config.yaml
model: "image embedding model"
dataset: "capsule endoscopy frames (Kvasir-Capsule)"
train_examples: 42238
image_size: 32
crop_scale_min: 1
horizontal_flip: true
translate: 0.06
targets: ["finding"]
num_classes: 11
embedding_dim: 192
arch: "poolformer"
norm: "layernorm"
norm_position: "post"
activation: "gelu"
mlp_ratio: 3
parallel_block: false
dropout: 0.1
inner_norm: false
patch_size: [2, 2]
depths: [2, 5, 5]
widths: [64, 128, 256]
am_softmax_margin: 0.2
am_softmax_scale: 16
init: "torch_default"
residual_init: "scaled_by_depth"
optimizer: "adamw"
lr: 0.0018
beta1: 0.9
beta2: 0.99
eps: 1e-08
steps: 24700
batch_size: 256
epochs: 149.7
lr_schedule: "step"
warmup_steps: 2470
weight_decay: 0.09
Rows from block 9 of a small image embedding model, named by matrix and row number. Rows with one number belong to one neuron. Each number is 128 + 32 x the weight over its row's rms, rounded and kept within 0 to 255. All counts start at 0. After the name is the row's rms in percent of the matrix's.
After each neuron's rows are labels from the 100 images, of 14848, where the neuron reaches its highest value: "top examples" is what is common among them. Only what is clearly more common there than usual is listed. The data: capsule endoscopy frames (Kvasir-Capsule).
# fc1: MLP up (model.blocks.9.mlp.fc1.weight, 768x256), inputs 192-223
# fc2: MLP down (model.blocks.9.mlp.fc2.weight, 256x768, transposed), outputs 192-223

fc1.136 095 [136 114 104 129 163 104  63 145 104 170 155 158 236 117 147  87 104 123 132 108 116 144 141 118 146  98 161  60  76 114 120 110]
fc2.136 103 [136 141 145 165 171 185  84 112 152 183 144 115 102 120  98  96  96 126 169 150 104  84 142 134 170 102 105 130 204  64 140 206]
top examples: finding: reduced mucosal view

fc1.667 088 [125 151 135  85 110 143 142  72 142 123 126 130  66  60 128 204 162  34 122  94 121  89 111  94 113 173  28 143  89 159 105 153]
fc2.667 135 [116  69 103 163  80 115 136 149 108 130  75 132 144 151 116 105  96 183 102 128 168 162 129 167 145 143  92 118 155 123  95 121]
top examples: finding: angiectasia

fc1.559 083 [107  99 166  97 157  83  99  93  91 110  98 111  87 155 191 137 146 119 133 147 164 123 148 120 177 166 164 159 149 121 136 140]
fc2.559 083 [115 135 150 123 144 154 134 118 168 157 132  92 172 128 142  83  86 149 134  71 167 180 140 162  89  83 102 181  90 204 152 177]
top examples: finding: ileocecal valve

fc1.375 097 [145 105  97 180 113 144  87 126 123 130 148  82 103 128 179  94 148 130 178  91 140 115 170 103 153 134  65 114 168 120 140 144]
fc2.375 181 [164 140 142 130 163  97 157 124 183 125 163 123 141 104 155 157 111 146 155 149 114 143 125 167 166 132 102 101  98 122 184 130]
top examples: finding: ulcer

fc1.343 134 [123 157 113  53 141 135 158  89 108 100 158 150 132 134 124 124 214  97 130  95 129  82 194  76 106 136 155  88  92 166 109 121]
fc2.343 111 [166 159 120  93 157 196 215 143 150 155 159 138 147 173 145 145 125  90 112 113 103 125 157 130  87 163  69 125  82 140 184 145]
top examples: finding: pylorus

fc1.643 102 [170 189 121 135 174 167  89 111 107 132 103 144 118 137 137 137 145 102 113 124  99 117 148  94  96 148 124 159  91  98 100 137]
fc2.643 122 [133 141 197 133 186 151 173 157 147 110 169 121 114 137 142  90  96 131 157  94 123 148 140 153 162 110 169 137  75 120 187 140]
top examples: finding: pylorus

fc1.590 106 [182  56 159 132 127 150 142 105  93 127 145 122 117 151 113 153 138  85 158 119 134 104 174 115 170 153  99 133 147 111 153 126]
fc2.590 099 [184 158  98  95 143  70 162 102 110 120 174 130 123 173  71 166 149 155 107 132 131 129  83 172 128  94 197 100 111 125 158 117]
top examples: finding: ulcer

fc1.436 095 [ 77  82  91 132  93 128 127  83 115 104 149  96 174 129 165 128 125  94 168 153 128 120 133 120  75  88  41 139 185 118 149 120]
fc2.436 116 [131 149 123 126 158 174 108 133 153  80 105 185 146 120 143 164 142 150 122 124 161 115  78 136 149 130 133 125 101  93 150 125]
top examples: finding: pylorus

fc1.484 093 [154 228 137 132 118 144 141  77 107 121 133  78 126  91 154 172 138 130 146 113 145 119 166 138 109 147 102 130 140 137 154 174]
fc2.484 104 [132 139 155 112 125 168  65 166 132 152 147 145 133  79 108 131 105 161 151  40 103 153 137 160 126 161  97 164 151 136 157 116]
top examples: finding: reduced mucosal view

fc1.571 093 [116 152 111 110 167 180 164 135  97 212 127  80 134 107 167 143 118 122 146  98 130 104 132 123 116  88  80 131 160 106 142 124]
fc2.571 144 [103 146  70 136  82 153 101 136 101 175  70 140 140  57 106  80 146 145  65 110 120 119 114 117 117 123 138 109 153 119  98 105]
top examples: finding: pylorus

fc1.642 104 [161 142 120  78 131 181 178 121 106 127 140 173 192 112 118 159 107 144 129  49 127 112 155 146 113 145  41 104  43 169 118 128]
fc2.642 212 [126 114 115 135 119 117 109 154 147 103 189 132  84 148 142 117 125 128  87 164 117 151  94 146 181 145 108  99 143 143 189 127]
top examples: finding: ileocecal valve

fc1.246 092 [129 208 125 152 122 151 100 139 154 125  98 160 222 103 119 104 129 100 123 107 115  95 174 106 113 121 155 146 104 139 139 124]
fc2.246 116 [161  77 136 191 146 128 142 164 148 147 154  96 145  57 148 143 103 141 121 155 132 108 120 130 117 122 181 158 134 148 142  73]
top examples: finding: angiectasia

fc1.575 099 [148  83 135 119 154 153 163 129 108 121 121 162  68 160 149 151 136 116 124 138 107 114 137 111 136 128 113 129 116 146 131 134]
fc2.575 119 [162 147 124  62 142 112  73 104 137 139 138  39 112 102  37 160 136 197 133  92 148 137 147 154 157 138 187 110 140 102 142 122]
top examples: finding: angiectasia

fc1.93 104 [ 87 108 122 147  74 136 119  81 173  71 130 116 156 147 118  85 183 119 145 149 101  81 159 104 135 127 118 120 128 119 191 136]
fc2.93 077 [105  69  89 186 148 207  84 115  54 174  94 163 164 127 160 126  98 157 104 121 144 110 168 130  71  91  50 152 101  99  63 155]
top examples: finding: lymphangiectasia

fc1.130 093 [102 137 143  96 129 114 192 107 141  85 107 127  61 206 115 142 138 129 132 148 132 126 160 121 158 184 155 106  54 157 133 134]
fc2.130 100 [141 118 137 139 178  87 169  88 164 161 173 115  82 118 174 170 125 115 144 185 124 106  76 155 168 104 111 176 216 136 142  62]
top examples: finding: ileocecal valve

fc1.172 096 [159 154 168 150 165 149 132 114 108  88 115 163 135 255  99 135 127 128 104 118  78 119 121 135 130 167 101 122  94 143  97 128]
fc2.172 103 [102 125 119 129 110  60 116 130 112 186  99  72 167 105  81 119  86 122 106 171 107 184  57 134 179  75 128 140 133  59 141 119]
top examples: finding: ileocecal valve; finding: reduced mucosal view

fc1.675 089 [ 91 134 104 135 118 133 127 174 173 174 119  60 147 147 166  87 117 143 142 145 185 120 116 139 106 136  98 133 140 119 157 107]
fc2.675 109 [ 54 163 121 119 134 140  93  99 124 144 135 171 125  74 147 164 121 127 140 177 121 114  95 141 126 161 133  84 140 102  92 148]
top examples: finding: reduced mucosal view

fc1.396 106 [139 173 171 117 107 138 148 114 128 111 100 135 106 145 150 158 130 127 136 131 174 114 148 125 136 177  64  90  22 154 133 111]
fc2.396 119 [ 69 134 114 163 126 159  84 115 126 138  91  69 115 122 131  92 118  71  98 127 151 126  98 108 149 106 126 130 156  98 119 139]
top examples: finding: ileocecal valve

fc1.404 109 [123 169 126 177 129 105 127 160 158 115 125 137  78 136 139 127 121 146 136 154 130 145 134 132 185 176 100 124  12 110 147 138]
fc2.404 146 [109 110 137 195 119 113 161 169 148 114 130 108 115 141 142  72 123 104 100 147 183 154 127 113 130  91 140 153 146 114 129  72]
top examples: finding: ileocecal valve

fc1.82 111 [131 107 185 130  87 177 100 104 167 141 144 124 135 157 136 128 130 117 126  54 124 105 171 120 140 112 139 136 150 153 135 125]
fc2.82 124 [134 136  91  96  62 117  80 152 106 108 103  99 104 101 145 109 142 159  78 104 104 149 105  90 127 127 143  88  80 161  91 114]
top examples: finding: pylorus

fc1.560 093 [120  75 125 148 140 123  90 108 138  86 123 127  51 165 122 132 178  84 125 120 114 102 115 101  42 153  49 196 160 185 114 107]
fc2.560 191 [ 75 167  50 110 101 120  89  98  84 118  64 145 118 121  68 130 126 154  65 107 129 139 112 113 130 154 162 110 118 104  69 109]
top examples: finding: reduced mucosal view

fc1.46 094 [197 104  80 119 153 146 100 144 121 131 108  76 131 211 128 132 128 119 135 116  91 126 136 133 122 137  99 126 157 140 122 124]
fc2.46 137 [199 134 199 110 176  89 174 161 147  98 184  99 112 129 129 137 154 120 147 162  76 140 141 135 141 141 101 107 120 143 194 154]
top examples: finding: ileocecal valve; finding: pylorus

fc1.50 106 [162 148 175 124 119 161 134 121 145 150  97  88  91 112 106 160 137 120 178 117  96 120 140 115 120 141 114 112 104 125 209 147]
fc2.50 078 [139 188 133 121 141 130 140 176 131 116 105 152  60 188 149 137 104 157 108 129  86 165  79 148 206 153 143  97  92 168 143 139]
top examples: finding: pylorus; finding: ileocecal valve

fc1.6 091 [124  82 132 149  93 140 144 103 178 148 151  63  88 129 103 135 168  96 121 128 157 123 152  96 146 134  69 117 137 135 138 145]
fc2.6 160 [178 116  71 138  82 124 137 102 141 113  96 156 156 104 125 117  74 133  94 103 138 110 143 142 107 147 136 138  88 115  90 122]
top examples: finding: ulcer

fc1.123 104 [ 57 157 101 121 136 125 113 117  91  53 100 131 144 179 122 142 141 107 134 114  86 113 147 107 134 110 142 152 116 161 106 135]
fc2.123 110 [ 57 110  86 137 121 101 106 125  96 116  97 150 138 141  94 112 168 126 124 151 158  91  87 132  83 155 179 153 132 142 105  94]
top examples: finding: angiectasia

fc1.13 102 [114  98  58  31 116 117 113 118  66 117 118  37 172 228  87  87 127 133 139  91 104 120 129 135 103 149 128 110 127 112 104 125]
fc2.13 109 [123 178 162 161 121  86 125 124 108 110 176 119 109 117 116 127 184 111  81 156  72 123 113  98 172 116 104 114 100  90 161 176]
top examples: finding: ileocecal valve

fc1.598 092 [116 184 126 140 171 211 170 141 143  92 125 153 171 109 165 166 118 109 139 107 157  93 153 108 146 133  70 135 127 127 120 146]
fc2.598 091 [128 167 165 205 162  89 118  74 158  88 161 165 109 125 129 146 189 104 145 118 150 152  91 121 138  99 122 175 112 111 164 113]
top examples: finding: lymphangiectasia

fc1.444 092 [137  95 137 157 126 137 132 100 124 156 118  31 197 168 134  86 136 134 152 134 103 108 127 100 122 123  47 114 106 119 136 119]
fc2.444 135 [187 129 126 107  92 123 164 124 175 113 112 172  95 129 144 148 102 145  78  72 145 134 118 165 154  95 120 112 147 144 144 147]
top examples: finding: ileocecal valve

fc1.718 097 [133 145 101 122 179 226 174 136 122 109  98 150 114 115 132 161 133 102 107 121 146  78 146 114 119 144  67 120 139 130  83 130]
fc2.718 098 [140 188 171 201 155 104 130  78 171  87 153 146  80  93 174 138 159 112 166 127 171 139  95 110 147 117 123 159 107  99 162 128]
top examples: finding: lymphangiectasia

fc1.170 102 [140  86 123  91 121 120 125  72 127 114 139  66  66 153 159 154 207  92 150 136 114 121 145  80 130 102 151 153 113 128 124 155]
fc2.170 131 [188 134 180 169 167 147 166 109 143 123 178 120 156 159 179 143  98 115 141 115 144 140 153 152 138  95 123 146 153 123 181 163]
top examples: finding: foreign body