config = dict(
    translate=0.06,
    targets=['finding'],
    mlp_ratio=3,
    optimizer='adamw',
    learning_rate=0.0018,
    beta1=0.9,
    max_steps=24700,
    batch_size=256,
    warmup_steps=2470,
    weight_decay=0.09,
)
Rows from block 4 of a small image embedding model, named by matrix and row number. Rows with one number belong to one neuron. Each number is 128 + 32 x the weight over its row's rms, rounded and kept within 0 to 255. All counts start at 0. Numbers have three digits each.
After each neuron's rows are labels from the 100 images, of 14848, where the neuron reaches its highest value: "responds to" is what is common among them. Only what is clearly more common there than usual is listed. The data: capsule endoscopy frames (Kvasir-Capsule).
# fc1: MLP up (model.blocks.4.mlp.fc1.weight, 384x128), inputs 0-127
# fc2: MLP down (model.blocks.4.mlp.fc2.weight, 128x384, transposed), outputs 0-127

fc1.335:119154119125186062125189139170171183136198115139200113165105110111121195106191063139117179094158131067123117094081150144147096092119158125137136133061153121097164090134115063107141078133140105199126136093173106110166129124090184107078062153143133158116108154076118131156127126180135105146146114114135105106170106125108141165124137095122079156134111155116121132097157169175109106157136
fc2.335:115126125137064163157113127033087076116071108107144096094162129141176075158130177111105108132124120154142126161181159157109085141110148102066143184120102181129103144136121112030118142114110121124128105177094122124104128124060132085168088124128127100126147070094167171158078166123066156128175132134107100152121168134147150124155130161113135081121128102148143204148097089087142074092110
responds to: finding: reduced mucosal view

fc1.95:134103118116095114068119099141148119088079140148139154194135103189128134135166202000155122155130114142125109077101156166124139194141127041110168193133085129163158108164101108095136156137109142122123128160080139093112097152134126112125125159116129144114173101140109101059121159181116138139156134125139119144153155109123224171159064096133096120135110146127167134107118149102115158147107
fc2.95:138125135098137147119105181102166120114118158142158069100159086162177085196136181163133118138095117139176087133129108095118129080173131148096164070121135172152126105158123136125122182118100098128092165120124154109129151198130120096174154151184195139160106101189181095076180134133185142135141109144108129110155135172178142203118134185065156089137178083110151169151141106142110106080108
responds to: finding: reduced mucosal view

fc1.79:150168190146159060128173129153166174087138080152162144170100112101088171094178135092211170127169183052103136073115166125163060122082150061134160211099131113092147084179138108156140124131156096157093085118140106104091123130090145108129087178161116131101152161106120119133114138147107091127130126118153100114135102165109176093108111114167112151083114126128138121099127106121116062148137
fc2.79:126138121133139090154121094154120143066068107118152120123152098099178181148130154130139098131185133123151092175100114076105096098159137149108130104096081179170115122102139123110084102120168138180134146090162091167181119170097127105133142172170165088101203170131088186155112092183106067122184163140127110132093142107093106122158102162174161122119107096143080211171093085096167104133164
responds to: finding: reduced mucosal view

fc1.131:135179159125152139090167133112154113167169134166100117137078161107100106086136123115122125130202168089104067081116086135152102178099176135083084203100143152063144096112115165122150099153140115159104129080101066116080121156057147134091090088123171119129111120167116055135149132104108130186170108110113128101123093153082136126066140116196060102111129100149134129147137132148151071110094
fc2.131:161089156128149115117151061160154113116154158092160130148122182168174117134121095126106139132154083108192125099118133178145080131127144156135154056127079139122125164177086148081143117162103078088094187150155121096089140151129116162137143110151171187068102216195126071088204134124118137130135131145121159088144113148143121174148113117099144112064147107200145178125145183135135126149151
responds to: finding: reduced mucosal view

fc1.240:102149196074123138112118114129108196166152114145158110127140110186089134130148188102117106100089113120095148121138149161224147138106127103160124136111144089130135127130077142134177150159040119162117090097140139105117101133117127135115128144126103165132141193189150111140191122100149108141156096119117078184190103125084112170055062102211106163131114128112170133149209151134126134125120
fc2.240:113113151120102164110167124102064130141095126103103192112094115126087114097120118158161165130077188146156126099055089146102124170160146134071137132185139162123112153060115120064132126154155125151105111127140086164124108098060081113135169128130151144177180103167126076164116104145167114104073074056118158121128136097122078041124149091127144144133151174136095180114142142089089092158105
responds to: finding: reduced mucosal view

fc1.203:171135091078127097146150086136149111129180113180117184100107108158111179103113128136083129135126107095144176139105170120207128146080156110121148140082118083076106062137102152142194147151151124190101146197200100144058126115095117101131187131108094185076145097092101094100154146185104122086093096072115110121111129134126113051098143084110088132130135155122175112104129138109116133119135
fc2.203:133120069177173170122106134158121120140145104094083085121137180096150081150093150101064095116123150201153160126146073148137179077118140161138148120170111187127151160156156170147075148112107141128177154085087137112185143103105227142114142123139143065154084103133137182110122104144140125148108150142108144151106188146207072173192125173156161130157106130126114159140098128144155121149144
responds to: finding: ileocecal valve

fc1.257:127120194139123146149244138110128120118133115119185166169079111074094129144180076132159148120147105132137130009100154122151101100111143107155148153093133135102116154117130055137117140126137132141091079086251128148116160160140107142160081165123147151159109191163110139170091076076122099191173137156137105137133120094115132119122125110128109163138156127125120115140167105141128128115147
fc2.257:165139152109116180136088156121133102108110109136158086100122129121182056205115160100073131095117185140205147193192103148128113155200135157123179135110082232134134170105111136111153128157121117137099108151140101185129184145117088095161142139190120081133147140128148131154099120173111159093128101113114105135136139159133099105135095125142157134149124133150126244142126136099175143106126
responds to: finding: reduced mucosal view

fc1.141:138185139145112142159154000115119168158125126143135142142099102090122135131216120099166105113121118138154137086136128134129139140159154123126092124095078113163120138137146103139130156147147166179109118101114149079077116182141111151131115097117144118111161205142042080126147122133153062157118147156127133184134143120105161152054013130155124123133118109133119162121170158157109144100114
fc2.141:106103101144158119134133139136083115117163123062131138110119144128131113128105105140149115125129155119209144158136139158037070106176149148061128106148125136097098136102150131035115116113152091133169215156121089129153106084073013073181131130120133122146118113082155163140118135120097122081114128105114154137107141089137138097160164144125155069109128102132087207129122096134058124131102
responds to: finding: reduced mucosal view

fc1.57:125167116082133085145120132152175179138178109169174069176130117111084166148129110137096233099147163041162122147123078166162047117127180110168145149106145145104166130165036089129155158139059152154126123158124084125108124148113156109143110149144125096088088183121136127098144121139130149121134073100138103175211122130093139121104136161109147154099140151121113150140144124092098129142152
fc2.57:081152081131119112183112107118104140157121135080137154147062131118158121079173131163077141194124095149128126109123130119127177172056165143068108110119101161132167144125124136079099092102120136151133133105084151115109068077022188100087133087093132112158146134082113190166102135139135121133148157093111116082107108104163094099143063159073087132135141163178126160142151116110092075164140
responds to: finding: foreign body

fc1.84:163135155111107103119139078113148170122121118154117156125163085139121183149145161065145126143127126101151167122125144193156138124158150090119152166123032124159155107170098098169175153165132114127122104144121128158088141134155075131113172156129143187087141117161132053106179168118068159094097105042141112141127078148111148113104083152125076114109188121111186152202191122162147140169104
fc2.84:139155118151106133089127185106103072155084110121153089122136142118155121122128095148112096131148107173137183125118084102093074049114164097124141138085136143121119132140129123104114117067112148125226142156089136112137130166148076136117119121116159131157091061086186170114087162128074122144138162130095180125081174139153205227134209153119105088182119142102117149133091098116142118148147
responds to: finding: ileocecal valve

fc1.381:126173174139113115127124060104113115088132072117164196123109143086069131110113212140095107111139154120111131153135110111123129106074169081148124178074096108089113115141117122128174111129050113163084094146131118066072094116120123090118175147111160110097116155131115124121150156103144054163120145156112103187136078094104133170051109094134130145078057101160165111059117126126100106113117
fc2.381:066107112132139110107110169130104173113118146101091137102133116111068116075118089131135127128119193116054130105106101131097145158056102137135071128146169119099112108069156112150097109098147106097107143134166163117170043098136106129110132109066118120164114118164160142129114089115103190142121119069085123094119119082120113124111184118134163134167096148075135054146102079173078044130067
responds to: finding: ileocecal valve

fc1.349:075159159147100115097144096096093121057079100139138082180160163147172127084162147137157121137095100118131108142075123102096123152130170126100096155123061126191117111137152143142125107130149153197091122075092120108167134089150109177081097086107162096132151136121048140075104120086154050165138132142149135074117103158096147183080087100143118090080076084164131116099088161134151118128098
fc2.349:123106082130130146142114144120120123178136143102110177128112101141169115102095109106144089105091156133097178163181149132095121092101118156117088163152131155159157156123162146159124107103145143096230127132061140137049106059144158128072146140111175190182132102139116135168154091133007150113108152082137143040108128136147092109124165143151103108185121146091120094153141121160110112149154
responds to: finding: pylorus; finding: reduced mucosal view

fc1.20:176122078139094076117131093140146156104119034113187119124131203112089149153121080131196102107216078098143191112131141109123113128127125126112126119051118119108120113115111110124180083151171120133131115079135110153149097132087119075126174123130078131073150131106150124138103122141116052166124126128109180179105131132089206159137113085154087128123098137199087155110136107132097136088120
fc2.20:134116108103134108099094128141143152144113155135079093150128130142056167114117143149120190151108120119212106161135105127249180181165107134129149110153157077146157110181113159058129183103107191106129055170144155079135147140107070166087118147080119124116161140134165121138137155089135167086130107117117157073171113096122106137126148111111124173101104130122115126164080162098091168148172
responds to: finding: ileocecal valve

fc1.365:090115167145160119128170111107155094089109103140120162182144167151162119093172146070119158148095094139095142068074138147127117102102160031144150156119056156156161138195141138150122132152120117114045119118106121071156178128117138173103112131151158130135115142125098141087162135092116105129131131133138107082154148145105123108154040086138152155078115120171184126093105185081159063186147
fc2.365:112118163123082109147107133082134107166099126159075099107159075119100164054066123088128085093080136111098118167097120175162105142092107126174076138132133081130094086065082109180149103135144157129132066122087095133153107065172132103067186099078110154124191105126120136067124093104122174106144077146155089102095084128121124124130159130177124159145091129101134069104142112122096158105094
responds to: finding: pylorus; finding: ileocecal valve

fc1.282:151180144091113123139155093111128176120137062153169143115073105100087136124217135150093156136139173105110128101110079089207125150082174116112114169076133107122120131152091101101139150151101108191069102078143113135127127174128118106174077122120162102089169190135078125137176155118148090212124101130135106141128112123097145166046126127099112116104150085131183093145150139149137165080110
fc2.282:152153125135112106113141119118153101109085078168132076132165145129110162164149144142151154147174072120181057171173096121119078069132194090093143134125098196123140105165134150086107155123113174217126090104129139114137135184090101128149120175122138070083150080151136155140092136134138064127193151173142127168116155147110197130117111115126167131089087108147089179136074140082124112086137
responds to: finding: reduced mucosal view

fc1.281:161144059091106145192139109117106120172099161112115149127103229140176122111114148119068142123124153145148046100137067103130159142091139134136126159129084147121086167121141104118147129146147141129099165065158134167091178152137144134165129118123104115121087110079076099183138179168132094173117118098158176144081198156138103172121133134181099099112190127195121098150137181173148141106129
fc2.281:156063142132146164112066178129114111147162144075116161116128129116150059152117084129124175165144156132112121144119122136103121157176147159077202141130095180118146162175107140060139129067109127135150143144119132093124190108102122095127136090167108108149140132173154101098173113159133118093113138119109117069117095108173061102158201127158122083140131146092177226085073128111188145157120
responds to: finding: pylorus

fc1.330:147141138150107118151182064140143130070098084158150100187151126083140089163156101059190170147151119141153094026129086116114110095138165096161151134113053161156139161166146132119141138133153139187106120083156139152152147124162137146150108142129151108108104183120085125148101141117120081173131139145101183126130137144077187123136040146213162161108161139150099142137110138150108129166162
fc2.330:095112149118101155124083144130134119115080112160117125161115120117080125162122109077100166147138137099024173121148146154136122125139111101201100140121116080157113124050099129229145133140132134098096098150149106209142124115191220125123114174192128101104134094133110132091103106106145131125122134164147108169115126161110141142150102115156113166154106145112146030128135114113113141066057
responds to: finding: reduced mucosal view; finding: ileocecal valve

fc1.127:141146121103115071099196079148143153108119063126149094184096125160129093137160149059143167126172132077139152101076096163121082150098168063112168133107137124149155095164096063135176131223111153148079136107130073101111095141125151128112133150128139167113132131141131084106148120175087110140157091104167179164142129137080173149091050128163102116077112148167119125095182110146112150150123
fc2.127:108161118138126099153140084176122180142123153133170136179123107174141167145100117131169193085147123049109088101129128116091066097106151099145118161123143122143162126112097015138152112128089086135130099158080112125140119110124145156122115162131122181075054159146055155088150137116096163111182124180197141157161125164098196139092127093098126110075094077139113115157119108124144113105139
responds to: finding: ileocecal valve

fc1.186:134166120134085114109144128137095135101123130111196133120001129135132119123139093129056149109150097099140172142110124107114121188131142132131123107068148108072101102100086119143146134139092118236090127210150094150124107098128148125104144118098061145128186115129110099150104089118136077102124126124082137093117060105142094043119117073180121116165133143125095108109149117081098107108142
fc2.186:099094157139120149136095119108116064111118129105144114088165145155145097097103148103097035122050126193147137153124148118119123127114104161044129102145074173124112155096106143057088091121141070103167174120112110108139097083019166078117126074135144146166147162101088131105126136138126129133152126158112137109091147129146121141193149160136117115179179155152153179106126142143093057121107
responds to: finding: ileocecal valve

fc1.134:095104139068118090072150139142172150120172149161167161183086113198126155161145124092147197079136133093110113067067082169147094152106159107111114144126121155149144106105064114123169119154077091154122122122122103145105084167139144106130129153149136177095062130158121061068185124129163130145089068116167106147140138154116191164094116117177105128120151106123139116140220104129111105110120
fc2.134:113163073169168110136132128163113124122091168086114114133130147171148142129056101124172098061179104080116108145133168137124077082094146121155126134122134112143145106135133140171131148106163097143189180189119149098100096143087197160121133161130099191094075087134182114131145078141118147060110132147145186097108132182172128146108177136145092084098089093111102101171109080197168128113160
responds to: finding: reduced mucosal view

fc1.62:154191148070145100132182056141134176134137106168163158119069108128116172141159129140109171133181137089145105108102114111248122141124154117134135142053132130125134066131111147161149156159117141205085143110171122129086097196090103113138110142145144103091154179132135141187147119162141087181113099106089133130196134148074152122039131158108121131120151137124127156142123095125104128106124
fc2.62:066127073106161093097170095153164151104087092148134104162102123144064171108159120103065149162187113081059136111188122172123113092076179059144073138098136069074142112140138152141144144146108115181117116096151124081106074174117164121100125138066160116081121111144120155144101119077134095124177140125145128119144160138120138109127087091141126140089093093117133061099149154083114113095075
responds to: finding: pylorus

fc1.195:129157119133093092157141080135127158082128113164168120152142160131146133140143096070088206115150141082082152126093149122168101103071174102169163175122030119138087147141152086168138097156140075124092125109135124153125120117150135119167147156141114101103101139086047155155179125113132083157071136123145131117117128133066118158129083071160178131055127131199141091135102197091117130150122
fc2.195:084096106112100142123083148132099116124090127123102116119108081138083109124118119140110155084102083132093154193132135119065125104156079158091124104128162106121044116082091110125111130099122086090103127160091090099140115055105100083125144090097170166160178040075146191105112137087148128146158119169112092133126154115169167204157119142071101111138166137129109111087133094082123109106051
responds to: finding: ileocecal valve

fc1.43:146158163099112062110152106137186182166115145221156182164137114195163194129131153068180153116086166105122080052070151178119137110144125071134151132123126143143181081140088102120185127136147091138141072167123118171134145154121138142133103144131152184092149169156118127082112148136063091124139092084104140133145111144117124101150107126183141139150157117126114156189142152093164116117145
fc2.43:162081148119142137159111133160181142095172148146162074158148116135092156138143129111149131100186144089162128122108079157160110085165137149171160104127081110121144162157121092133131118172157146107119111169142130110186132138148141156098090149120151137080123139154060086036216158126145153060088116221193160167154108153094157176177146113135184176115145112108116105095132133147141151166142
responds to: finding: reduced mucosal view

fc1.219:086100172079086121053127101084105112115087136131143078154142122152158108130138184035125109142125126131115116106098118184119093180153134052096115181110126165183127106134074131130212164178088144123134117144131120095109141173132084126154136109108133107120148116144112076088103160115080134119152084072140124133120121111105193195143104090167083092109136097142169146129100196091149137099090
fc2.219:124168141079169100087142186123162149139130150208152093144137096164154127178109174192182159140037083133112104126108092125135101110141157117121145089135169102127152091180116136136165166099095113152161110119153162096116126212159098121159141125139171161115082143151154074116133126134184148133134113121122097125161141174108206176053133172083129073117165085109135109168149099123132115098150
responds to: finding: ileocecal valve

fc1.192:176169157160119118134152125114155138145123110170168137106143235041064146146108056134112152172206139099137121139107123105202111100127116130128075113043100101091151102111121060098129118121177136128145104149154111165122088144099134109149141114124139088079169151150119156159101087150089085135143126106075175127108120139066137107088144133136123154138162124182113172140097117126092115149071
fc2.192:146126130163120110144103148141127131141089116098097072090138135097101119113124106164171103171114122146200100128117136099124151184157132151144132125152146047122117105115165119122096113054141180147157095138128181158132145088177047156099119127062108080131157073162161138104111086073131123115153157191096141115096127106157118142123158154108153161168139157096107049135036096110063161176130
responds to: finding: ileocecal valve

fc1.355:111199184123142099140143082124148213158115120153128178142128255134135143131102156128158121108194194091117107103141162158102094082142114114113087109125120170118141109158090154129163109129121133105126137172111085098120116171126130140117162100128186208091080185130170111118136144103085108113163122131089152148149054153123133108126114154137130109105130078182093138108188087107139100096103
fc2.355:126140069127141148073126112152094189130098134082075118061161122089130059147138150157105089133102072173155108133170120103105166182153118126136133156145139102093092152131203181093112147144100110149132153078113203104070125163119102139133150085082086094145152082159145138237093104096110122145106134072093143079108164120177088157114115165127128112105172130135140120134126108164097136141136
responds to: finding: ileocecal valve

fc1.90:102156204085126079091166079118150141128139103158146081180129123151158151081140153081161135121107118070104153128089126183141072146106156058087122169110128144137214073172072086122155112188084143132113077147114100086118152165081166143103130111118141145086126183159113081078149136144104136113148062127156133137142093147107169173092076109111092103103083112148128153113150154114131101136101
fc2.90:092138154125157074103170071170122132076149097109174123135137193139118146099072100183110147105170169078088109154105134162132068097136123132134127110110188104128153125150114115134128055146124120096180127167153088087140095138112140112115134138103143143051083205127078139130149128113078157114126121113138168128118135076053165131132162109073149158072068125173086098127083174129147105174152
responds to: finding: ileocecal valve

fc1.25:097106157140142120165177146138139129087141116111186155175133113123154113123190077097154131093107119117138115034097179134121112088094129096170193145085097176126161142134135094154124075132133104171136100100152129148135176140133164141119107206161166131162121164120127142162099086101136053182157135145148085148156136097106142186139058128229093181123143135129129124124159134161103096158173
fc2.25:144142112093138123116091115121104164125118106173136130158108155116099123194119156112105126119131155107202164170176158110072120140226135141083138116152101164124137110102104115095130139167082107118118090189142129142123185134150010038163116145186101108108105118154143145146105095066115134128158092152108138147135101130092122116084072113129119110139089099163115185134142106138064147067089
responds to: finding: reduced mucosal view; finding: ileocecal valve